Weights of a small self-supervised audio encoder (BEST-RQ): depths [3, 3, 8, 3], batches of 128.
Rows from block 5 of a small self-supervised audio encoder (BEST-RQ), named by matrix and row number. Rows with one number belong to one channel. Each number is 128 + 24 x the weight over its row's rms, rounded and kept within 0 to 255. All counts start at 0. Numbers have three digits each.
Before each channel's rows are labels from the 100 clips, of 14976, where the channel reaches its highest value: "responds to" is what is common among them; "loudest band" is the band of the loudest frequency at the time of the peak. Only what is clearly more common there than usual is listed. The data: synthesized solo parts of chorales (CocoChorales). In brackets: how many of the 100.
# convs0: expand pointwise conv (model.blocks.5.convs.0.weight, 576x144x1), inputs 0-143
# convs1: depthwise width-3 conv (model.blocks.5.convs.1.weight, 576x1x3, trained with AdamW), a 3 kernel
# convs2: project pointwise conv (model.blocks.5.convs.2.weight, 144x576x1, transposed), outputs 0-143

responds to: violin (95); note C#5 (87); note C5 (31); note D#5 (27)
loudest band: 500 to 1000 Hz (70)
convs0.245:124106158121142186139158123117114077119144066167124108141117127120094130146149181078149147139148106151150163146072126098094100120148182140094104146156149161133124142132134131100109128112119126165109118139189127121117144101118099136089088115123120125137109139119095075120087116125151123161092143130160112111109117146138142143104113097126124167146150154107143130149128144075138159095126120131125122138112150128076108138146126157131128
convs1.245:168127116
convs2.245:157077123118148126132090129128166118124158099107158121120109132107150118169114142199129088147139086139131116121157087104111131148128098131119128123161140153145114169099138147113125132153128098103118110107147099090122127119191128164196143141105140152083121125136179148081153119114129141125132126134136159160123093122089116129134112108117138143168097099130116121120131190099128093140097114118128125176112128118129143111080123151101128

responds to: horn (97); note C5 (57); note A#4 (29); note B4 (26)
loudest band: 500 to 1000 Hz (65)
convs0.219:149172087111184145128143117129153100119116154135119130090153127123134120113166157145154075154094135088092143169068118116128104122131107116147127117107111122141122144115092136105110140111122082145161168159123139144117095113092101131098128092110149118121170131109169119128141160145110072167086086126121162148157081124108123147119101096171125140140133132109139113135159131105118145103077121129127167141133149157167118119131111132126141
convs1.219:091122146
convs2.219:151104190132119117109137121095157119105082141150122132092114129119133110090108139090160129118131116125108170119086135127140130177114107130094155164135139120097101143122138146139142126129126113137128135103145128103150115188137130166111109123128106141112164139094112116112197120129102145128088120124086133081154151135159153102138096177137118111132145135150076110141066097122159138115151121093131070121101114139114102149130161100122099

responds to: violin (75); note D#5 (30); note C#5 (26)
loudest band: 500 to 1000 Hz (70)
convs0.178:128123172196145122130112090065074134172131123152119119126097126128133130110122128085154118138119149111122167096142115129122112125109141161115144160114104128211162120157111140097125083103166136102136082118145123114142067124103116118137124136131085081118095095107143123086127126131108127103080136135125098097107092159154155134131127125150161124131131130142123120126116118148135127119141124186129151129171138146096132141125154130104139
convs1.178:159132156
convs2.178:120083130121120148121117120104135115145148124098108100110103120134106124111130163122131158110123155134116067145168114132110192127133121093130185122139129128096111191076151162125120116125106143185140121134140156110134183127148105157128133100114123092169123071125130152125113094118130151161099164143109131118164116120145133125131124127142174063132149166136125126104136141145127126105122132133083127150125086118112110144130124126057119

responds to: violin (85); note D#5 (58); note D5 (34); note E5 (29)
loudest band: 500 to 1000 Hz (68)
convs0.56:136119109126069147119182133174120136114098148111088093121145123131109144166121138132108145131176102152099160128133104092127119148112134172105173132138151096060148155173136145184129133134123085112147154112169118125165137144128134123104122168143148121101147149109129096119096126127121143161153073132141131165107094076135156146131156146119137136143109133137130137117156105114123123114161142119150130120119160130072167163114128118124158
convs1.56:107124164
convs2.56:127145116127115127077163115110115128128128118100071181128127143092108127098113122111170144128085157201125081123146115078162124122129139142143118142083144110072116115141145128118106146121098083102128135132108144109128106126175115142142103105124159130114132071108117128146182122128132126146166150147117135119122159110159117092129062129155138112126112096114132117137183119152131135128126165131153136125113119158113155081137130106099113

responds to: violin (83); note B4 (82); note C#5 (34); note A#4 (33)
loudest band: 250 to 500 Hz (77)
convs0.547:107089132140136090127115130143142142127153154123102131168127100140177136119159154124148110174095089136151124151118127158118140151138159120126133160124149134177142135149115114130157109180106147096111149131135147101133143155129104145106127159132128129150122129149108110126140130097120166128118166156170150144141100065156147185147130127111134086145155128127158120114133133145141136134161168126141171075071129154165079142118087078158118
convs1.547:152144158
convs2.547:158129113113083125144105142078130134137151131125078124109148128121093078123110089088112092121108065133123146145108149110165069107128135122136086141109108126123128145120175143128144123129136135127145091159134108145173117092128194120171140135129082132129099137070121120118092163124134123150084111146127153118088152115138136145151071135127088136132121114151135125094104120140121133143179131112121111122143139182134130138145154147127127

responds to: horn (59); tuba (36); note A3 (36)
loudest band: 250 to 500 Hz (73)
convs0.130:159176150117097120142160122150155076160101166123126123153104130112130123117184103116178148127121142139108138128123119141133141148119144159120112140139182098118134119141114212111132103145130111122097148171140132105129126120166144121142128130124111097194144080109173087145145138154144165144119138145085129147125145134106124153120118101136111143130137149140137150156148134164144120134101126168105127099186145156162160174128136108109108
convs1.130:104101149
convs2.130:121135152101102089154115106147131177128111156115120104130134146149127123146149131174115109135156135141105138131123122183154146102124129126086113119127143158151156146128123128108116108123144128121132150111093107121121090086127101104129152138134134128157132075146111115135144132143130142114134133088131115116138148106118106148108166114132183132124127115202105160148116072132172147058070146121206106090113149128124144155102119082134128

responds to: viola (35); bassoon (28); note E4 (27); note A3 (25)
loudest band: 1000 to 2000 Hz (41)
convs0.427:133122118122118124182118128171168101109142154124142117133126091112095137133133117152109149093109147125147098129143110152135139139077128124103130138154141159092119136172107093144163113112132122159128155155122150117129139167163126116200091137118142178114085153124172202113122159128137125128106121155155113146125076129132110127106117154140141120141146102127141141128099163137131137123121118129101130033159114142153129097136108096110121
convs1.427:145153156
convs2.427:144120141148131139122146110141122123185156083117127103092096200108125078143109154145079085148113126159106137155112202121142109102125133155171129126180147131154110128158169108126100117132122140097119166140132142135113145152118110101166107162151127099116103106056131141124128108143134097123122133109106110115097125101134115123133126144165081132103098134121129119134159125124137124107127084139172132136137135119094134102122172155148133

responds to: horn (94); note B4 (42); note G#4 (38); note A#4 (30)
loudest band: 250 to 500 Hz (87)
convs0.391:151140120100145153137114151146100177108123125131141144154137119121122159137112107094134104131097182149140161147131157138106129136101124165153123151141136063130132142132149135123096118093115115105136146141122138073127128127106201166152104130133155161123119134128170150168175125118114151160120123147105093156113153096133129109141122128151173073111123116132095092147147103131210166115164128126126129102121123159122096139135120166134107
convs1.391:109119164
convs2.391:107145104113098112125119133104083149104123125127167127127161143129157138133139144177107131100129131136153121118152115135140118162127154118116152134152122102148130125137160162132077127125152141120171132108118152102144099156148069149143145143122117135161138167085137152136106163100113160091108107145158133157085089110127103120132087131123179102075135119118119098140139087101156154115104109158096119140120113124080188113144061128103134