From a checkpoint of a small self-supervised audio encoder (BEST-RQ): arch mobilenet_v2.
Rows from block 8 of a small self-supervised audio encoder (BEST-RQ), named by matrix and row number. Rows with one number belong to one channel. Each number is 128 + 24 x the weight over its row's rms, rounded and kept within 0 to 255. All counts start at 0. Numbers have three digits each.
After each channel's rows are labels from the 100 clips, of 14976, where the channel reaches its highest value: "lies over" is the class under the peak; "strongest on" is what is common among them. Only what is clearly more common there than usual is listed. The data: synthesized solo parts of chorales (CocoChorales).
# convs0: expand pointwise conv (model.blocks.8.convs.0.weight, 864x216x1), inputs 0-71
# convs1: depthwise width-3 conv (model.blocks.8.convs.1.weight, 864x1x3, trained with AdamW), a 3 kernel
# convs2: project pointwise conv (model.blocks.8.convs.2.weight, 216x864x1, transposed), outputs 0-71

convs0.449:092138117138126130129147099126107113129088118118127115134115115105146119140124103134096110066128115129125135105126152146116116194125132120132127128073169146118088099129133162096110132114146154093074143135165120154185
convs1.449:124108164
convs2.449:117151126154159133155153137186115125128138147095115102106161142135135176129088137133123119114152156165128128150117099126086117148149137147158135076108141145123122107089133187129138120129092160110123127153146099129140
lies over: E4
strongest on: bassoon; note E4; viola

convs0.92:131126092096130129130105160104127125123139134089127124154127130144085115129152137119096169134135088110147146101186123117140157142101120130078127117081124116111117137163143123152137158080151112164119108157095132128112
convs1.92:109110160
convs2.92:118152090113187071117192139110111131131144131127157127087090128144092070121130100121130155128121100095099110130149123143104128103101099079109114119093105119125133130153124162165116102149144102181124122133105080130151
lies over: D4
strongest on: note C#4; note D4; clarinet; instrument: bassoon

convs0.76:105131139115113082134132086135146145143164104122103150132121122150167118153141125124129122113117154106100142134099141108149155124163172142131128131160120136151112088162155147150112131153085085123180121162153157094120
convs1.76:116114165
convs2.76:130073107152078093194152129170123122113104109085134116122148116161146096144125136103155147139096131160136142151123149086101151132131104136169130118191133117142133120113151121090126112127066122131144159141143154110109
lies over: D5
strongest on: violin; note D5; note E5; note F#5

convs0.312:128122113117079137139162156172125141125149111108127096089147149106123159108122127161118128114127095134129127142124135162131081080147149129149129074068116161129130104144152202147131114105163106111103128122123129147146
convs1.312:150093125
convs2.312:132145121084131120134107106167126110089135118119128101116144136122117139153154165124110158115105096122123107128101128131146131105079109143127112165161119118072128116139152151123179121115140102100118142136131132134110
lies over: C#4
strongest on: clarinet; note C#4; note D4; note E4

convs0.728:119144108118095120142147096110209130126124143127113156116158135120109141088157124110132116134166133145125100089125132125133185128128166112141112152144121122147114113132137079151159140123103140148165101124151140124140
convs1.728:161112109
convs2.728:112173127107160096121130114165160123135132159177127142115112127172112126139116122126114093152113115137135114159091126058151148149125115126131113120094170134145159102149130132106136140128118124130170125105176129150139
lies over: G#5
strongest on: violin; note G#5; note F#5; note F5

convs0.477:090117126139095074084079112138090070132184150182118111128111115175139149099142105144136125144108175130164114114130120136108124122140161132113089145124111102171123103130089162158113123159135149136106080125123121120118
convs1.477:096123154
convs2.477:134113169107142109109130123179122124168092148140127165122145193117158126131170153065156141129107155117109128090157124131126122124121135121107128108084132145153113109139115126147142142129103116127154121116128118104084
lies over: G#5
strongest on: violin; clarinet; note G#5; note D#4

convs0.379:118154144099163121113134130132121125130134128141156120098129145137127141119148142148162131086123130077104149117129088083131107088134123170172135137149136167143138107124140135148134149161148119159116101134103115127146
convs1.379:110096148
convs2.379:129155083162165157158108162092112120075142122139143126089132104155110138112105132126119157116130121128134144132173103086116106114147172139156164137151112139177177100118128131139099121111164121094156124118109108109125
lies over: G#4
strongest on: clarinet; note G#4; note F4; horn

convs0.692:106117156125140138087134135100135134105127150093109116132115118159139109148115110139127136147142090116147122132126159166158124116153143136089119141072161139136160110137135128153108119129152175124128142122164143153113
convs1.692:121101159
convs2.692:144101127127148153089165166123165112114106150146150148121128114103133138104103123125104169141128178160120133124161138123129129106120153097139119112107099138123155127151121127133168109116139130129152158096152148155124
lies over: C5
strongest on: violin; note C5; note F5; note D#5

convs0.607:141148086133143151149111126146135122113141169121126144160140106165097094113157186133140158081186120130125146129165095100113146109146097124098135128108127167096141115119168152118094122126112145159144106129125113155173
convs1.607:132137088
convs2.607:154130131129123085109116085126101091177040099124132139129111133092128156140117144134161161136083128091083166126127149125137136121146124152128121117163142129135118107143064090121107162133146149145172154109174134094078
lies over: G#3
strongest on: cello; note G#3; note G3; note A#3

convs0.752:129104132124173142124123133128134114133108129141139125137074137135212129105137127131136144137128096113190127108097154147126119149132180164122126118152122116134134129127150093097119130142130108128111105118110104126117
convs1.752:133138088
convs2.752:117147127126114119132133063102123131091149130140128202137107137128107136107093094131129164108145107093135146154126167128107133110103141092130117112138172124092141120123126115111106161144170136078156135168137128122131
lies over: silence
strongest on: tuba; note A3; note G3

convs0.530:168110156122116114126144119135116132128141127121120131112129078085117125131123117092120122119132147122148129107130106136116142087130162103095116144146127164141144124098133125122134148124104161124135076099127144142156
convs1.530:114129167
convs2.530:135130099089129163176138151138158135123124151129156122106160112116166153111117137129085114125133128116095137109131152136113111121134165138127141136140115125129131142187147113144137094112114140155116152158115123126175
lies over: G#5; G#4
strongest on: violin; note G#5; note F#5; note G#4

convs0.98:086166113147174139125133104123139096135125123133164127112139127073167136123171148108143128088113122144153149177172134128125136136160124107105135128142143176111129100118072126128175148136097171166119106112160120102126
convs1.98:087134131
convs2.98:153061138106125141135125131145120097124169115112158120137155099178074161112143107107115171188134110093148157134096119137169145128143150113135138120090091128128116066144145108064138151140133137110149163165088134100092
lies over: C5
strongest on: violin; note C5

convs0.302:131111132139141146148161170159048116160128126129120124133136127133094131115123158131141125089161127101094169189128084117123128138095133113125155123117103128126108132124137144130123156151160170071142142102117120129111
convs1.302:121109165
convs2.302:177135092116090113196137103149097124171147105132139118126133145134132134162126121117186145128120124089111178114173103121148129115114123122109118134120076128124157130119075150139129122212195141114135103111122152137129
lies over: C4
strongest on: tuba; note C4; note A#3; note B3

convs0.152:118097154133150133132100126117109131133104139127096120135118124160158139104126127164088068158142142143125093129131138177135128143100139143149113102124121130107129197095126150132110164168145110127142137089114100107124
convs1.152:100108151
convs2.152:102142129125137115157113113115120135132142169089108114128094095186143142153124127160113106113173152152153103120137127131138113124133123172121106091111157145111107116110125136140172164164131125107113132103169095101082
lies over: C4
strongest on: bassoon; note C4; note D4; note A#3

convs0.642:128148140148127132104129128142122156127135108130103151149073115133135112141139099101150106119133092195138111127119166143130128152170107141127126136104121136115130131128117129135087091097139101139150132124142166103165
convs1.642:115107161
convs2.642:103118088153156106120124149096119141068132106174136128150122145113186141135148138174179114125187087156101117153084141163102151124183148117127179121126122182145112126134107086126127085179089103150119153132143144113128
lies over: C#4
strongest on: clarinet; note D#4; note C#4; note D4

convs0.434:142112081078130128099132116128073114127176118136120102107138091149112138090106123175136136136136144128120134114152138102114170163174126134115128144143112104161113132132116137140125129067156121115108127118156112114116
convs1.434:162108116
convs2.434:187130139084128106123147089131115143112178140114143117103154083160100115125123102170127152153148134108124146129129105133069151133183098102127154139164107158128115139141083138101128129105142102140111146129119098092105
lies over: silence
strongest on: note G#4; horn

convs0.325:114160119155147103152119107112141114137150136095090130136111107094160096152123161111108167157161129126125114112147101151133164134127099151158142109122125134149166108185140125078118166087127121132153104140118085130121
convs1.325:150116095
convs2.325:116183121161167135123172136116129139137128147105077135115126087105105128138092102103170129123149133135136134129125121165152137079095127105138144103157140141071113135123120125072168120133120123112146147130126125128147
lies over: G#4
strongest on: horn; note G#4; note G4; note A4

convs0.352:086134183127140085124163110136148152124131093103093161079144073079119116139107128140137104110130118120113126135136111111115154147079134069117104121136115103136039116107136124104111144143140123163120144149131113147113
convs1.352:117107162
convs2.352:124147127130128112141106101148128121126128108144137127107111106123164127126133122131206110133131194152141133186164124158132138124118130130132158128111113121124071139105122139125101145181147101184115149161165122146103
lies over: A3
strongest on: bassoon; note A3; note B3; note E5

convs0.178:132166125129132122120083149130116063122151138120118057151136112134121143132134105121123103076114109144108113161126128143122139141109120170127110143130167117145148133102136111150115135088138152148129113139110144110123
convs1.178:169135129
convs2.178:109084121129126128151155108121131165135121119117097192137108121126124165102116128139117157194143121108170112123122115114098109136135110126129135106109078123142157139132117145140091123160106121124118087101092118096120
lies over: B4
strongest on: note B4; oboe; note F5

convs0.432:166211119143133167138164146143135114156109141134159095103144126128142112112163162125136136145140150123067127172115135132106135115120077104145116129129123198121123132117136086197198117140138122139132120127135102127156
convs1.432:128113167
convs2.432:140113073162152127138115137136104113097144147142091130110156127066144138103152131138137100192163104100117113153104134135129138129187110100118121108171143133139158128109113086077136093113120116142125110189137129084170
lies over: G#5
strongest on: violin; note G#5; note F#5; note F5

convs0.382:137127131098115082148132129133134128133170106153126107127092082167089138138115112075158124135110147148129096133156121118123151131124118129125130149154108130165120090096130100113103100123104146149128142138128109132130
convs1.382:168116124
convs2.382:143125072113132120138067134109114148111102131120073116107160142127160129136125125139094098157096092139141152129144119083122126149091087105125127124134126144167075136095140106140133059126159120161151089102154123127145
lies over: C#4; silence
strongest on: note C#4; cello; tuba

convs0.214:117073125125128101109151121123159099127143121137115131128109102130116116107149107094123112113143154131135089159134105139139154096098113185135145114131137139130120186087131121124097178114142185185125095126084122105092
convs1.214:161103124
convs2.214:131125117129133107164161135103137106125127131143122128127163125123129094065103075142129110127131134103115133170123139097159078117146073172138132131137101089135105159093099118091102124129125147180091140128107156118138
lies over: silence
strongest on: note B3; tuba; note A3

convs0.126:128153121132120116160094142136138079103155107165135140129078129117174101159111106109121119130137102087149133153139169156160157116138118128114076130115118112128098154128122137128159176090183146142138099117123103093135
convs1.126:119111165
convs2.126:130123165095141163125113168102110113169095122128119117165083128131165095128143112130138109143103074140143107175157114120197151149135141129158148086128118112128101131097174127128132132097153161131132133147113100152151
lies over: E4
strongest on: note E4; clarinet; note D#4; note F#4

convs0.61:136126105143156121105136136134134106131156126107124117109152129144058124110126126131111125123121115141122159130088130105136148084096141112122139116127145129101163123076131123138139125132120112119109138149051085131161
convs1.61:091141115
convs2.61:159139149136149153100148144103051109155115086164120136115156111091133091125072112122126094119131133121171133120100126132119141129075092146153105115102107127153128130112133106153138158083135103101143085119143134100089
lies over: silence
strongest on: note D#4; note D4; note E4

convs0.210:160145179107146133133167092182132120122087132141179127124125127099138110122121149097170160128092118136098124158121100129127130124114185141103143147109174165122099133108104102113147110137155116119099125139126170098123
convs1.210:119105162
convs2.210:102113120155156131138178091115124099148082134104130118116159136149129095110099129116146151153152109185136095138108095167130131178092158128060153180131124165155133114121140077128139091111146116114160126148100162098131
lies over: C4
strongest on: note C4; bassoon; note B3

convs0.583:129138082162160142119124132110145097138123117138118162168150096111110129127115102119139099132127146107117077168121117106140142104142116105121087138094130075157124137096120130152125154161085143125182138140100148172075
convs1.583:122097155
convs2.583:123126103133135150105139093132124113109133146124133188169144098109148137135139134076121119079135167112103122136127119117143098102120120110142131151095100120137133139135152137137130102192104098102135117136135123128104
lies over: D5
strongest on: violin; note D5; viola

convs0.315:097120152088133088081111118098132096093175124103092143101141100096120089143123107137104074135156177162135122136139150104120129137174115137147113121104116131136141105117116156137107151118086145124127133117153133102185
convs1.315:165110121
convs2.315:125120136110134120105130088095078117101137133101119132129163117164116093129156169115116108157155143127138161167151166127117100141147115128120119119134123091127176136146104139110122173110068118132119104123132128105170
lies over: F4
strongest on: note F4; clarinet; note E4; note F#4

convs0.551:177146134105108092114107119129135105089136127131087123116128165161126125156148096125120122111145109203096089150152142167121107094123126118129157128147121159100112145081135157117144087183132137124151171135090171111114
convs1.551:120125169
convs2.551:134179123095139082197120152124165137143121138103142120111121140136134117124094125125123152147111087139116088095103124171125111146146127126073147087116080128135122127122112149131148186094147120076118145125223128106132
lies over: F4
strongest on: clarinet; note F4; note E4; note D#4

convs0.133:112181130140148141121157163082121151082100167129127139145101127130147118132104152116127111114095151132093104132102133113101118142159079122196145097183140096107130106129121087138109106080183122141103076148145148182128
convs1.133:088138128
convs2.133:097076147090123134126133139136106063117124123083138135094150164130106144120134132142145130120141132115123129117125130108159117122090105119116147132086120132127127081165131134123112108152167133149085158148120153112127
lies over: D4
strongest on: note D4; note C4; oboe; cello

convs0.655:099116113115138072131135113126121111079109128120118097150094141158118152128148092127128153132167105120143123134129114090122106115187128103110142127115108175126116131096128091108104145115107201137112125108123172121157
convs1.655:110139092
convs2.655:142131093116114112119099154109059138103133151135157122155145096115152125090171128129119098134088109132114163153078177158129153110097131142126103141147143106152123140112132090131120131148133080163104115104110178130127
lies over: C4
strongest on: bassoon; note C4; note A#3

convs0.8:099085123096135117094125122096114123126107149132133160093120158166117177111151132080085117170128150075161165140132098128120126123128095128129114161110158145128130117116122112129153121113155137133146163120119122150130
convs1.8:087125136
convs2.8:110113125116080140158107145108151083094138159140162137142113148164141101120080097176108123139137138166122141138120155124120073125092126132151091151126117151108149120184115110148137140110121120123125122114134127113125
lies over: G#5
strongest on: violin; note G#5

convs0.527:146100149142129142110130146140100128122100099183114155121152092121124131128108151124098128141158126132111136090146092112121159177134119135109118152113110125192098144144127093107131128133117100079100079162167112119137
convs1.527:149113161
convs2.527:108191105114151185103142132122182091133152118141120140085078128130116131105129139111131137197135101138146142145131109125089128114154149146130151123121084119153169150097133148144131104180132128153128146115132172110143
lies over: F3
strongest on: tuba; note A3; note F3; note G3

convs0.765:125152150117154127129098099112112101136126146123129154166143098122111125103159118106111126160124122171126139110124101140120115137125189133193163166127132071117092104102152119135122114132133151128115155092159151129054
convs1.765:087127130
convs2.765:079121127144197165178174116128134128116115136144124151111153121161119102110132118127156161132128143141103129154152120099092124158101131128109120084132094128121137129129077133076143113137136139168166131076161060147107
lies over: E4; D#4
strongest on: clarinet; note E4; note F#4; note D#4

convs0.509:124113102129116112101122183130042119130134134073131143113119117139071145106146101122114123122132103133127129096106110130102131131116126171155098120150128125134142127153136131132129128120184179125155133111116150080182
convs1.509:158118102
convs2.509:162179053158093129082137099135132108108143134112128135137148132133115137177102086087125126129096091142170124110139142101105141137144118097145094113126119151113124119129142128148124140071162160098091092120162144094136
lies over: C#4
strongest on: note C#4; cello; bassoon; note B3

convs0.253:115123097150105123145091115105126149112147111096133142116127202131104142141169133086158165111163147138104133101137131131140109136144097128093126126111138158131113136139127095079151128132094107142130153139120145116143
convs1.253:152099145
convs2.253:112117065119113130076147131127090128126141156128132128117137196114069165122112105105177173130101147076101137094129140134142127137166110128086140184144137126125152114098110090127142083088137138131129149139127162149147
lies over: F4
strongest on: note F4; viola; note A#4; note F#4

convs0.455:163117155118105127164128116117158110107144090084111140118123116099106147126112145102156120116097154192098129130169112135151130176124164101142115131129134131088120098115109126122149164166162158136109159149132134099110
convs1.455:129109165
convs2.455:113136146117135108116157124112107129135121142120103105152192103101122108156116110137131090145118130136079131188129171134133131130103104140139159142157106112103133125128110145134104130152079125106156125125130165169139
lies over: D#5; F5
strongest on: violin; note D#5; note F5

convs0.215:170134109104106128088160131107134117137080169146109112089124116107126110159119134089117186110127123123127143108139170114122101138150117120145158122163131195135125131144130133127131095113085154111122131149099132124120
convs1.215:087133131
convs2.215:114158089143098098120133135133154115155117203112166132144101111156138154095133106137123097134144123150144130169098124128143064123122097165120127102131152128097122124128127107138142080139117128135135129139129160138147
lies over: D#5; G#5
strongest on: violin; note D#5; note G#5; note F5

convs0.558:144189143123144131155122113120125152123094110144150120125105126126108100094141130137115105123135119145149138119147120159120118141127126134065154160075184128161123147127119106139110134183146136130128107119155157123158
convs1.558:118104160
convs2.558:140148154150150165122127137111122134086106130138140077116164077121138144114124146143165113136142130172122078147127128092095170117171133131107128117135119147127137121111126104143127175133180124103110112146122117110136
lies over: A3
strongest on: tuba; note A3; note G3; note A#3

convs0.39:131096115151128176143130111109122070036129167109172134146173132130131111094152144112142119139118133128132139159150130130111136163129101140115131131060141126174127112131170136151131109146110147126125114133145158142093
convs1.39:118121168
convs2.39:104131110115127088081135163111130134130135141135137106122145135155130115128133118125118142124127130106165130115132137131119099133082086146151139130146156112180128135083155155093145204089127135223114104149118115109123
lies over: E4; D4
strongest on: clarinet; note E4; note D4; note D#4

convs0.294:123138119142147141141116121089157171132125115103136098131095123120111099170180137104118147137140084121112124150157135221147193118119151160092106126123126141119131178130183109114151161142140131131111131171108133091203
convs1.294:141124089
convs2.294:139169083105123083123169144162151148091110116130144132117183144129132112164137078157122090140136140138151154121105136145124116151124121126129149138108127187123154113112133113125173153151139190109118141128129146081157
lies over: C4
strongest on: bassoon; note C4; note B3; note C#4

convs0.582:105158151132126119080127161127100142084117143135168091176128118117109132117107142109134111099140161148102164141111135151118157132104131172138132131049134179112133189161078123123173135146138104105142151122099127121132
convs1.582:121109165
convs2.582:106078125136119088126118124155163148154129102180130067116152137091147057165137140147112072115163133090135119083109148133125135154097106135119163151120131135107118154178146122129139125139104122143128119135088123114125
lies over: C4
strongest on: note C4; tuba; bassoon; note A#3

convs0.220:056106138102140110117112122162137150163103121145134103104098122096087104135131167127162121155140150117144112167153111156117125124133123114098135118047122115122125143150137139133169165186103149126168116128137119103142
convs1.220:087134129
convs2.220:190111124147135147131107109114175160123167098167104188133123132155161118162128136179107162095106146106162091120123152133082135143096146117121146111115139140098134118130103137143163170126102144109118130178075113131112
lies over: B4
strongest on: horn; note B4; tuba

convs0.224:115163134118131113112156157110092098163116113130122145096136162158102135138157124126128117141131104105110094155133114121105124142097073085134099142154134144109121148093156131128141103131128139117133125120137161102140
convs1.224:138104161
convs2.224:144132103088128104143138165139118140129120113136156144095139121121136134063143136120110150101117146129114118132182134135123154125124138115148105122145145143116145140145129068146128117161128119114148084146156126138189
lies over: B4
strongest on: violin; note B4; note C#5

convs0.144:127139098110084108129144127180146153145098062120120047136158115125122118121148152123125097142079138113119118114137138118130154120125130132110165154121117100136121098126157123110147139145133153121139122079121133128126
convs1.144:098135100
convs2.144:112111147161118097117132111121100103119106102133146131137107119128109138128110126129116174148149095156152146113117130132084113129099120127114140127163120139180118140105122150134154095148083071151094120152129164129145
lies over: A3
strongest on: tuba; note A3

convs0.346:162105091169140110152156104132132128146110109103137081139103139130129129133111150149154122157129117126108145119121105148151103142157130134117131185163116135126148153129116143115123125125122096161130128127122119158112
convs1.346:087129131
convs2.346:155151145127117165178118143102158118144131113090140118111154120110155107056087144195145107106154154123150100118113150168115128145135119121107120127180083148120108125135138127113107133136083105128149126115113096126138
lies over: C4
strongest on: bassoon; note A#3; note C4; clarinet

convs0.255:128123115151123138131113116120090167136126163143101129119174127127095122114127120092134128125059144120180132165122086096128122148127127126117145113125095109108161130125130134133107129089132102103132118131135145125133
convs1.255:157107107
convs2.255:135086129133111091144144131087109155160125109102099163088150099137111149122106129126169114088107107138143097171143101108109110168174141097145107133132145136106199173126149105149108125116112094119133135120088131124149
lies over: D4
strongest on: clarinet; note D4; note E4; note D#4

convs0.108:127118098124141126111125122134135136071140135132084143150134156112095118142158091179110105118099104096133109091187136148117115146128160126110081147076140122118114129108109123155167145106160124107110116149137138128173
convs1.108:137096153
convs2.108:166101111141158123096129130133144113119131176129150132107119115135134117142152100057123120120105132121132115125181091125087107133132158121116114138159129115122126101083129111171144117146185126142123152142130139122151
lies over: D4
strongest on: bassoon; note D4; note C4; note D#4

convs0.503:159122124144123151129131151161139126129136171117120131124113108128144157077162186124176135138072133100153130127150146124170116107113129152120083099116134111119077126148136117098159164121110118178126155115140176139126
convs1.503:119110164
convs2.503:121145105143112171144121182176109171120111163106135109157125094165136133080130151113143088138121148076157157146138141140134104135105141143071097126099141130129146117125138133107147169106087112144123168116154127144138
lies over: F4
strongest on: violin; note F4

convs0.461:142146132129168132150114110164128151108128169169135157118131121134127183132149126110139170144103132101160130151103145117138140067170161118125141215113103141150091116128113147112172128119123077158109131108116120130106
convs1.461:090126145
convs2.461:121174083137107127133155149128124142131155100157138137145110123113097121106133115135146125174130155107162175136125172154149102117119152113128127146131127140148152152124141117138154162125112109113163115135135151122125
lies over: D4
strongest on: note D4; clarinet; bassoon; note C4

convs0.19:125123111142125121115133155094129122115066139115182114110111092169197124116118149123139112111121118105064095153122109113108134143151117150126142139163181116143118117144144101122178130098097181141125124130133154156131
convs1.19:145097150
convs2.19:108112092139150126144146139107164145119089117141139145078115129137148114145148133119137127120096119112135148134127125105124160134149082184120100097116164094149129091170129094105148133120104135130139118165146204142155
lies over: B4
strongest on: violin; note B4; note C#5

convs0.149:137141074170076107144112071112134123107126128153119148127109168189116141126138162126117169105119137140185129130154110103130144136179174120093145124109144097130136148110127072105131099131140163176120155154171142167132
convs1.149:093106130
convs2.149:110168125115104125121129123145152148126122118146138171121152126131134154131171153146139092131093127083134133109131117147108153102170137151119139133128147079143125105177136114151162106154119128156127164171126098104124
lies over: E4
strongest on: clarinet; note D#4; note E4; note F#4

convs0.27:145119149147108128115130132117147123145110153131160175064098153082096137150196108115144137108125128117150111088098190082161142169152103130154139132122093134128140119158104073180147124124150122104107133105094105138127
convs1.27:159100127
convs2.27:102135128106141135136161128114144137121082138173173127081119154132121154121124133124132103105109095132131116132134215136129133148088122137184121143116062131135114122132123115174091135103118124119157126158135126130153
lies over: G#5
strongest on: violin; note G#5; note F#5

convs0.193:131108110104127094141040102145104143129133135148124137127115138148110134100158128115134112159110190095162137141144121131137107156106093126144144083098120121113176135118168175131092129137129132100130157079123093069150
convs1.193:133144090
convs2.193:165146136140136115110134107148152107103130079141139137129084098146077112134087110133164153142098120133149125127100129163122107123145111139124143182119100112129122137124116120086170132152082144139128127142111162144163
lies over: E4
strongest on: trombone; note E4; note D#4; note G4

convs0.744:137143155119120146128171135136074140103135130166142117124126116131163090134162132149144116144094071141115143113133149131151128119109156092096131103109126144087128139156114181153113101125148150098117145129129113088123
convs1.744:124111166
convs2.744:146108135109114117157205072121069139129172099120126122122128125123093111148155134131133164088156091145074117117097131126125123124173153155137138142129116144129181084103114135119138122155097134162132119123102133103143
lies over: G#5; G5
strongest on: violin; note G#5; note F#5; note G5

convs0.277:204123211091134166139108121126100178120174142156128123146144143124124135123176143161126118155056104117118126122158122108139175112116129190093130130122143136125124115103148069158132155126110157127141123190117146166111
convs1.277:122107163
convs2.277:128110162088158107140180112147137143149164119101109152122151111151191145115137135130125142125102129136105123129133143149140180175124195145119122103111108177129102103148137112136136129164145145137158133197115129176155
lies over: D#5
strongest on: note D#5; note C#5; violin

convs0.355:120145119069117120140124171088124129127136174127080120126125154103138111138152097132162119175140142123119128128126152093122144116101158120123122122109148104166137089124117154183123151133173136156126067145105128143114
convs1.355:087130126
convs2.355:159165100118138133155122153155136127177144138142140145147112113133155123136100137103125133139174121132147112117106124123117143152070124121160145113098100132135120067115115108096132148144115095135125105129144140071154
lies over: G#4
strongest on: note G#4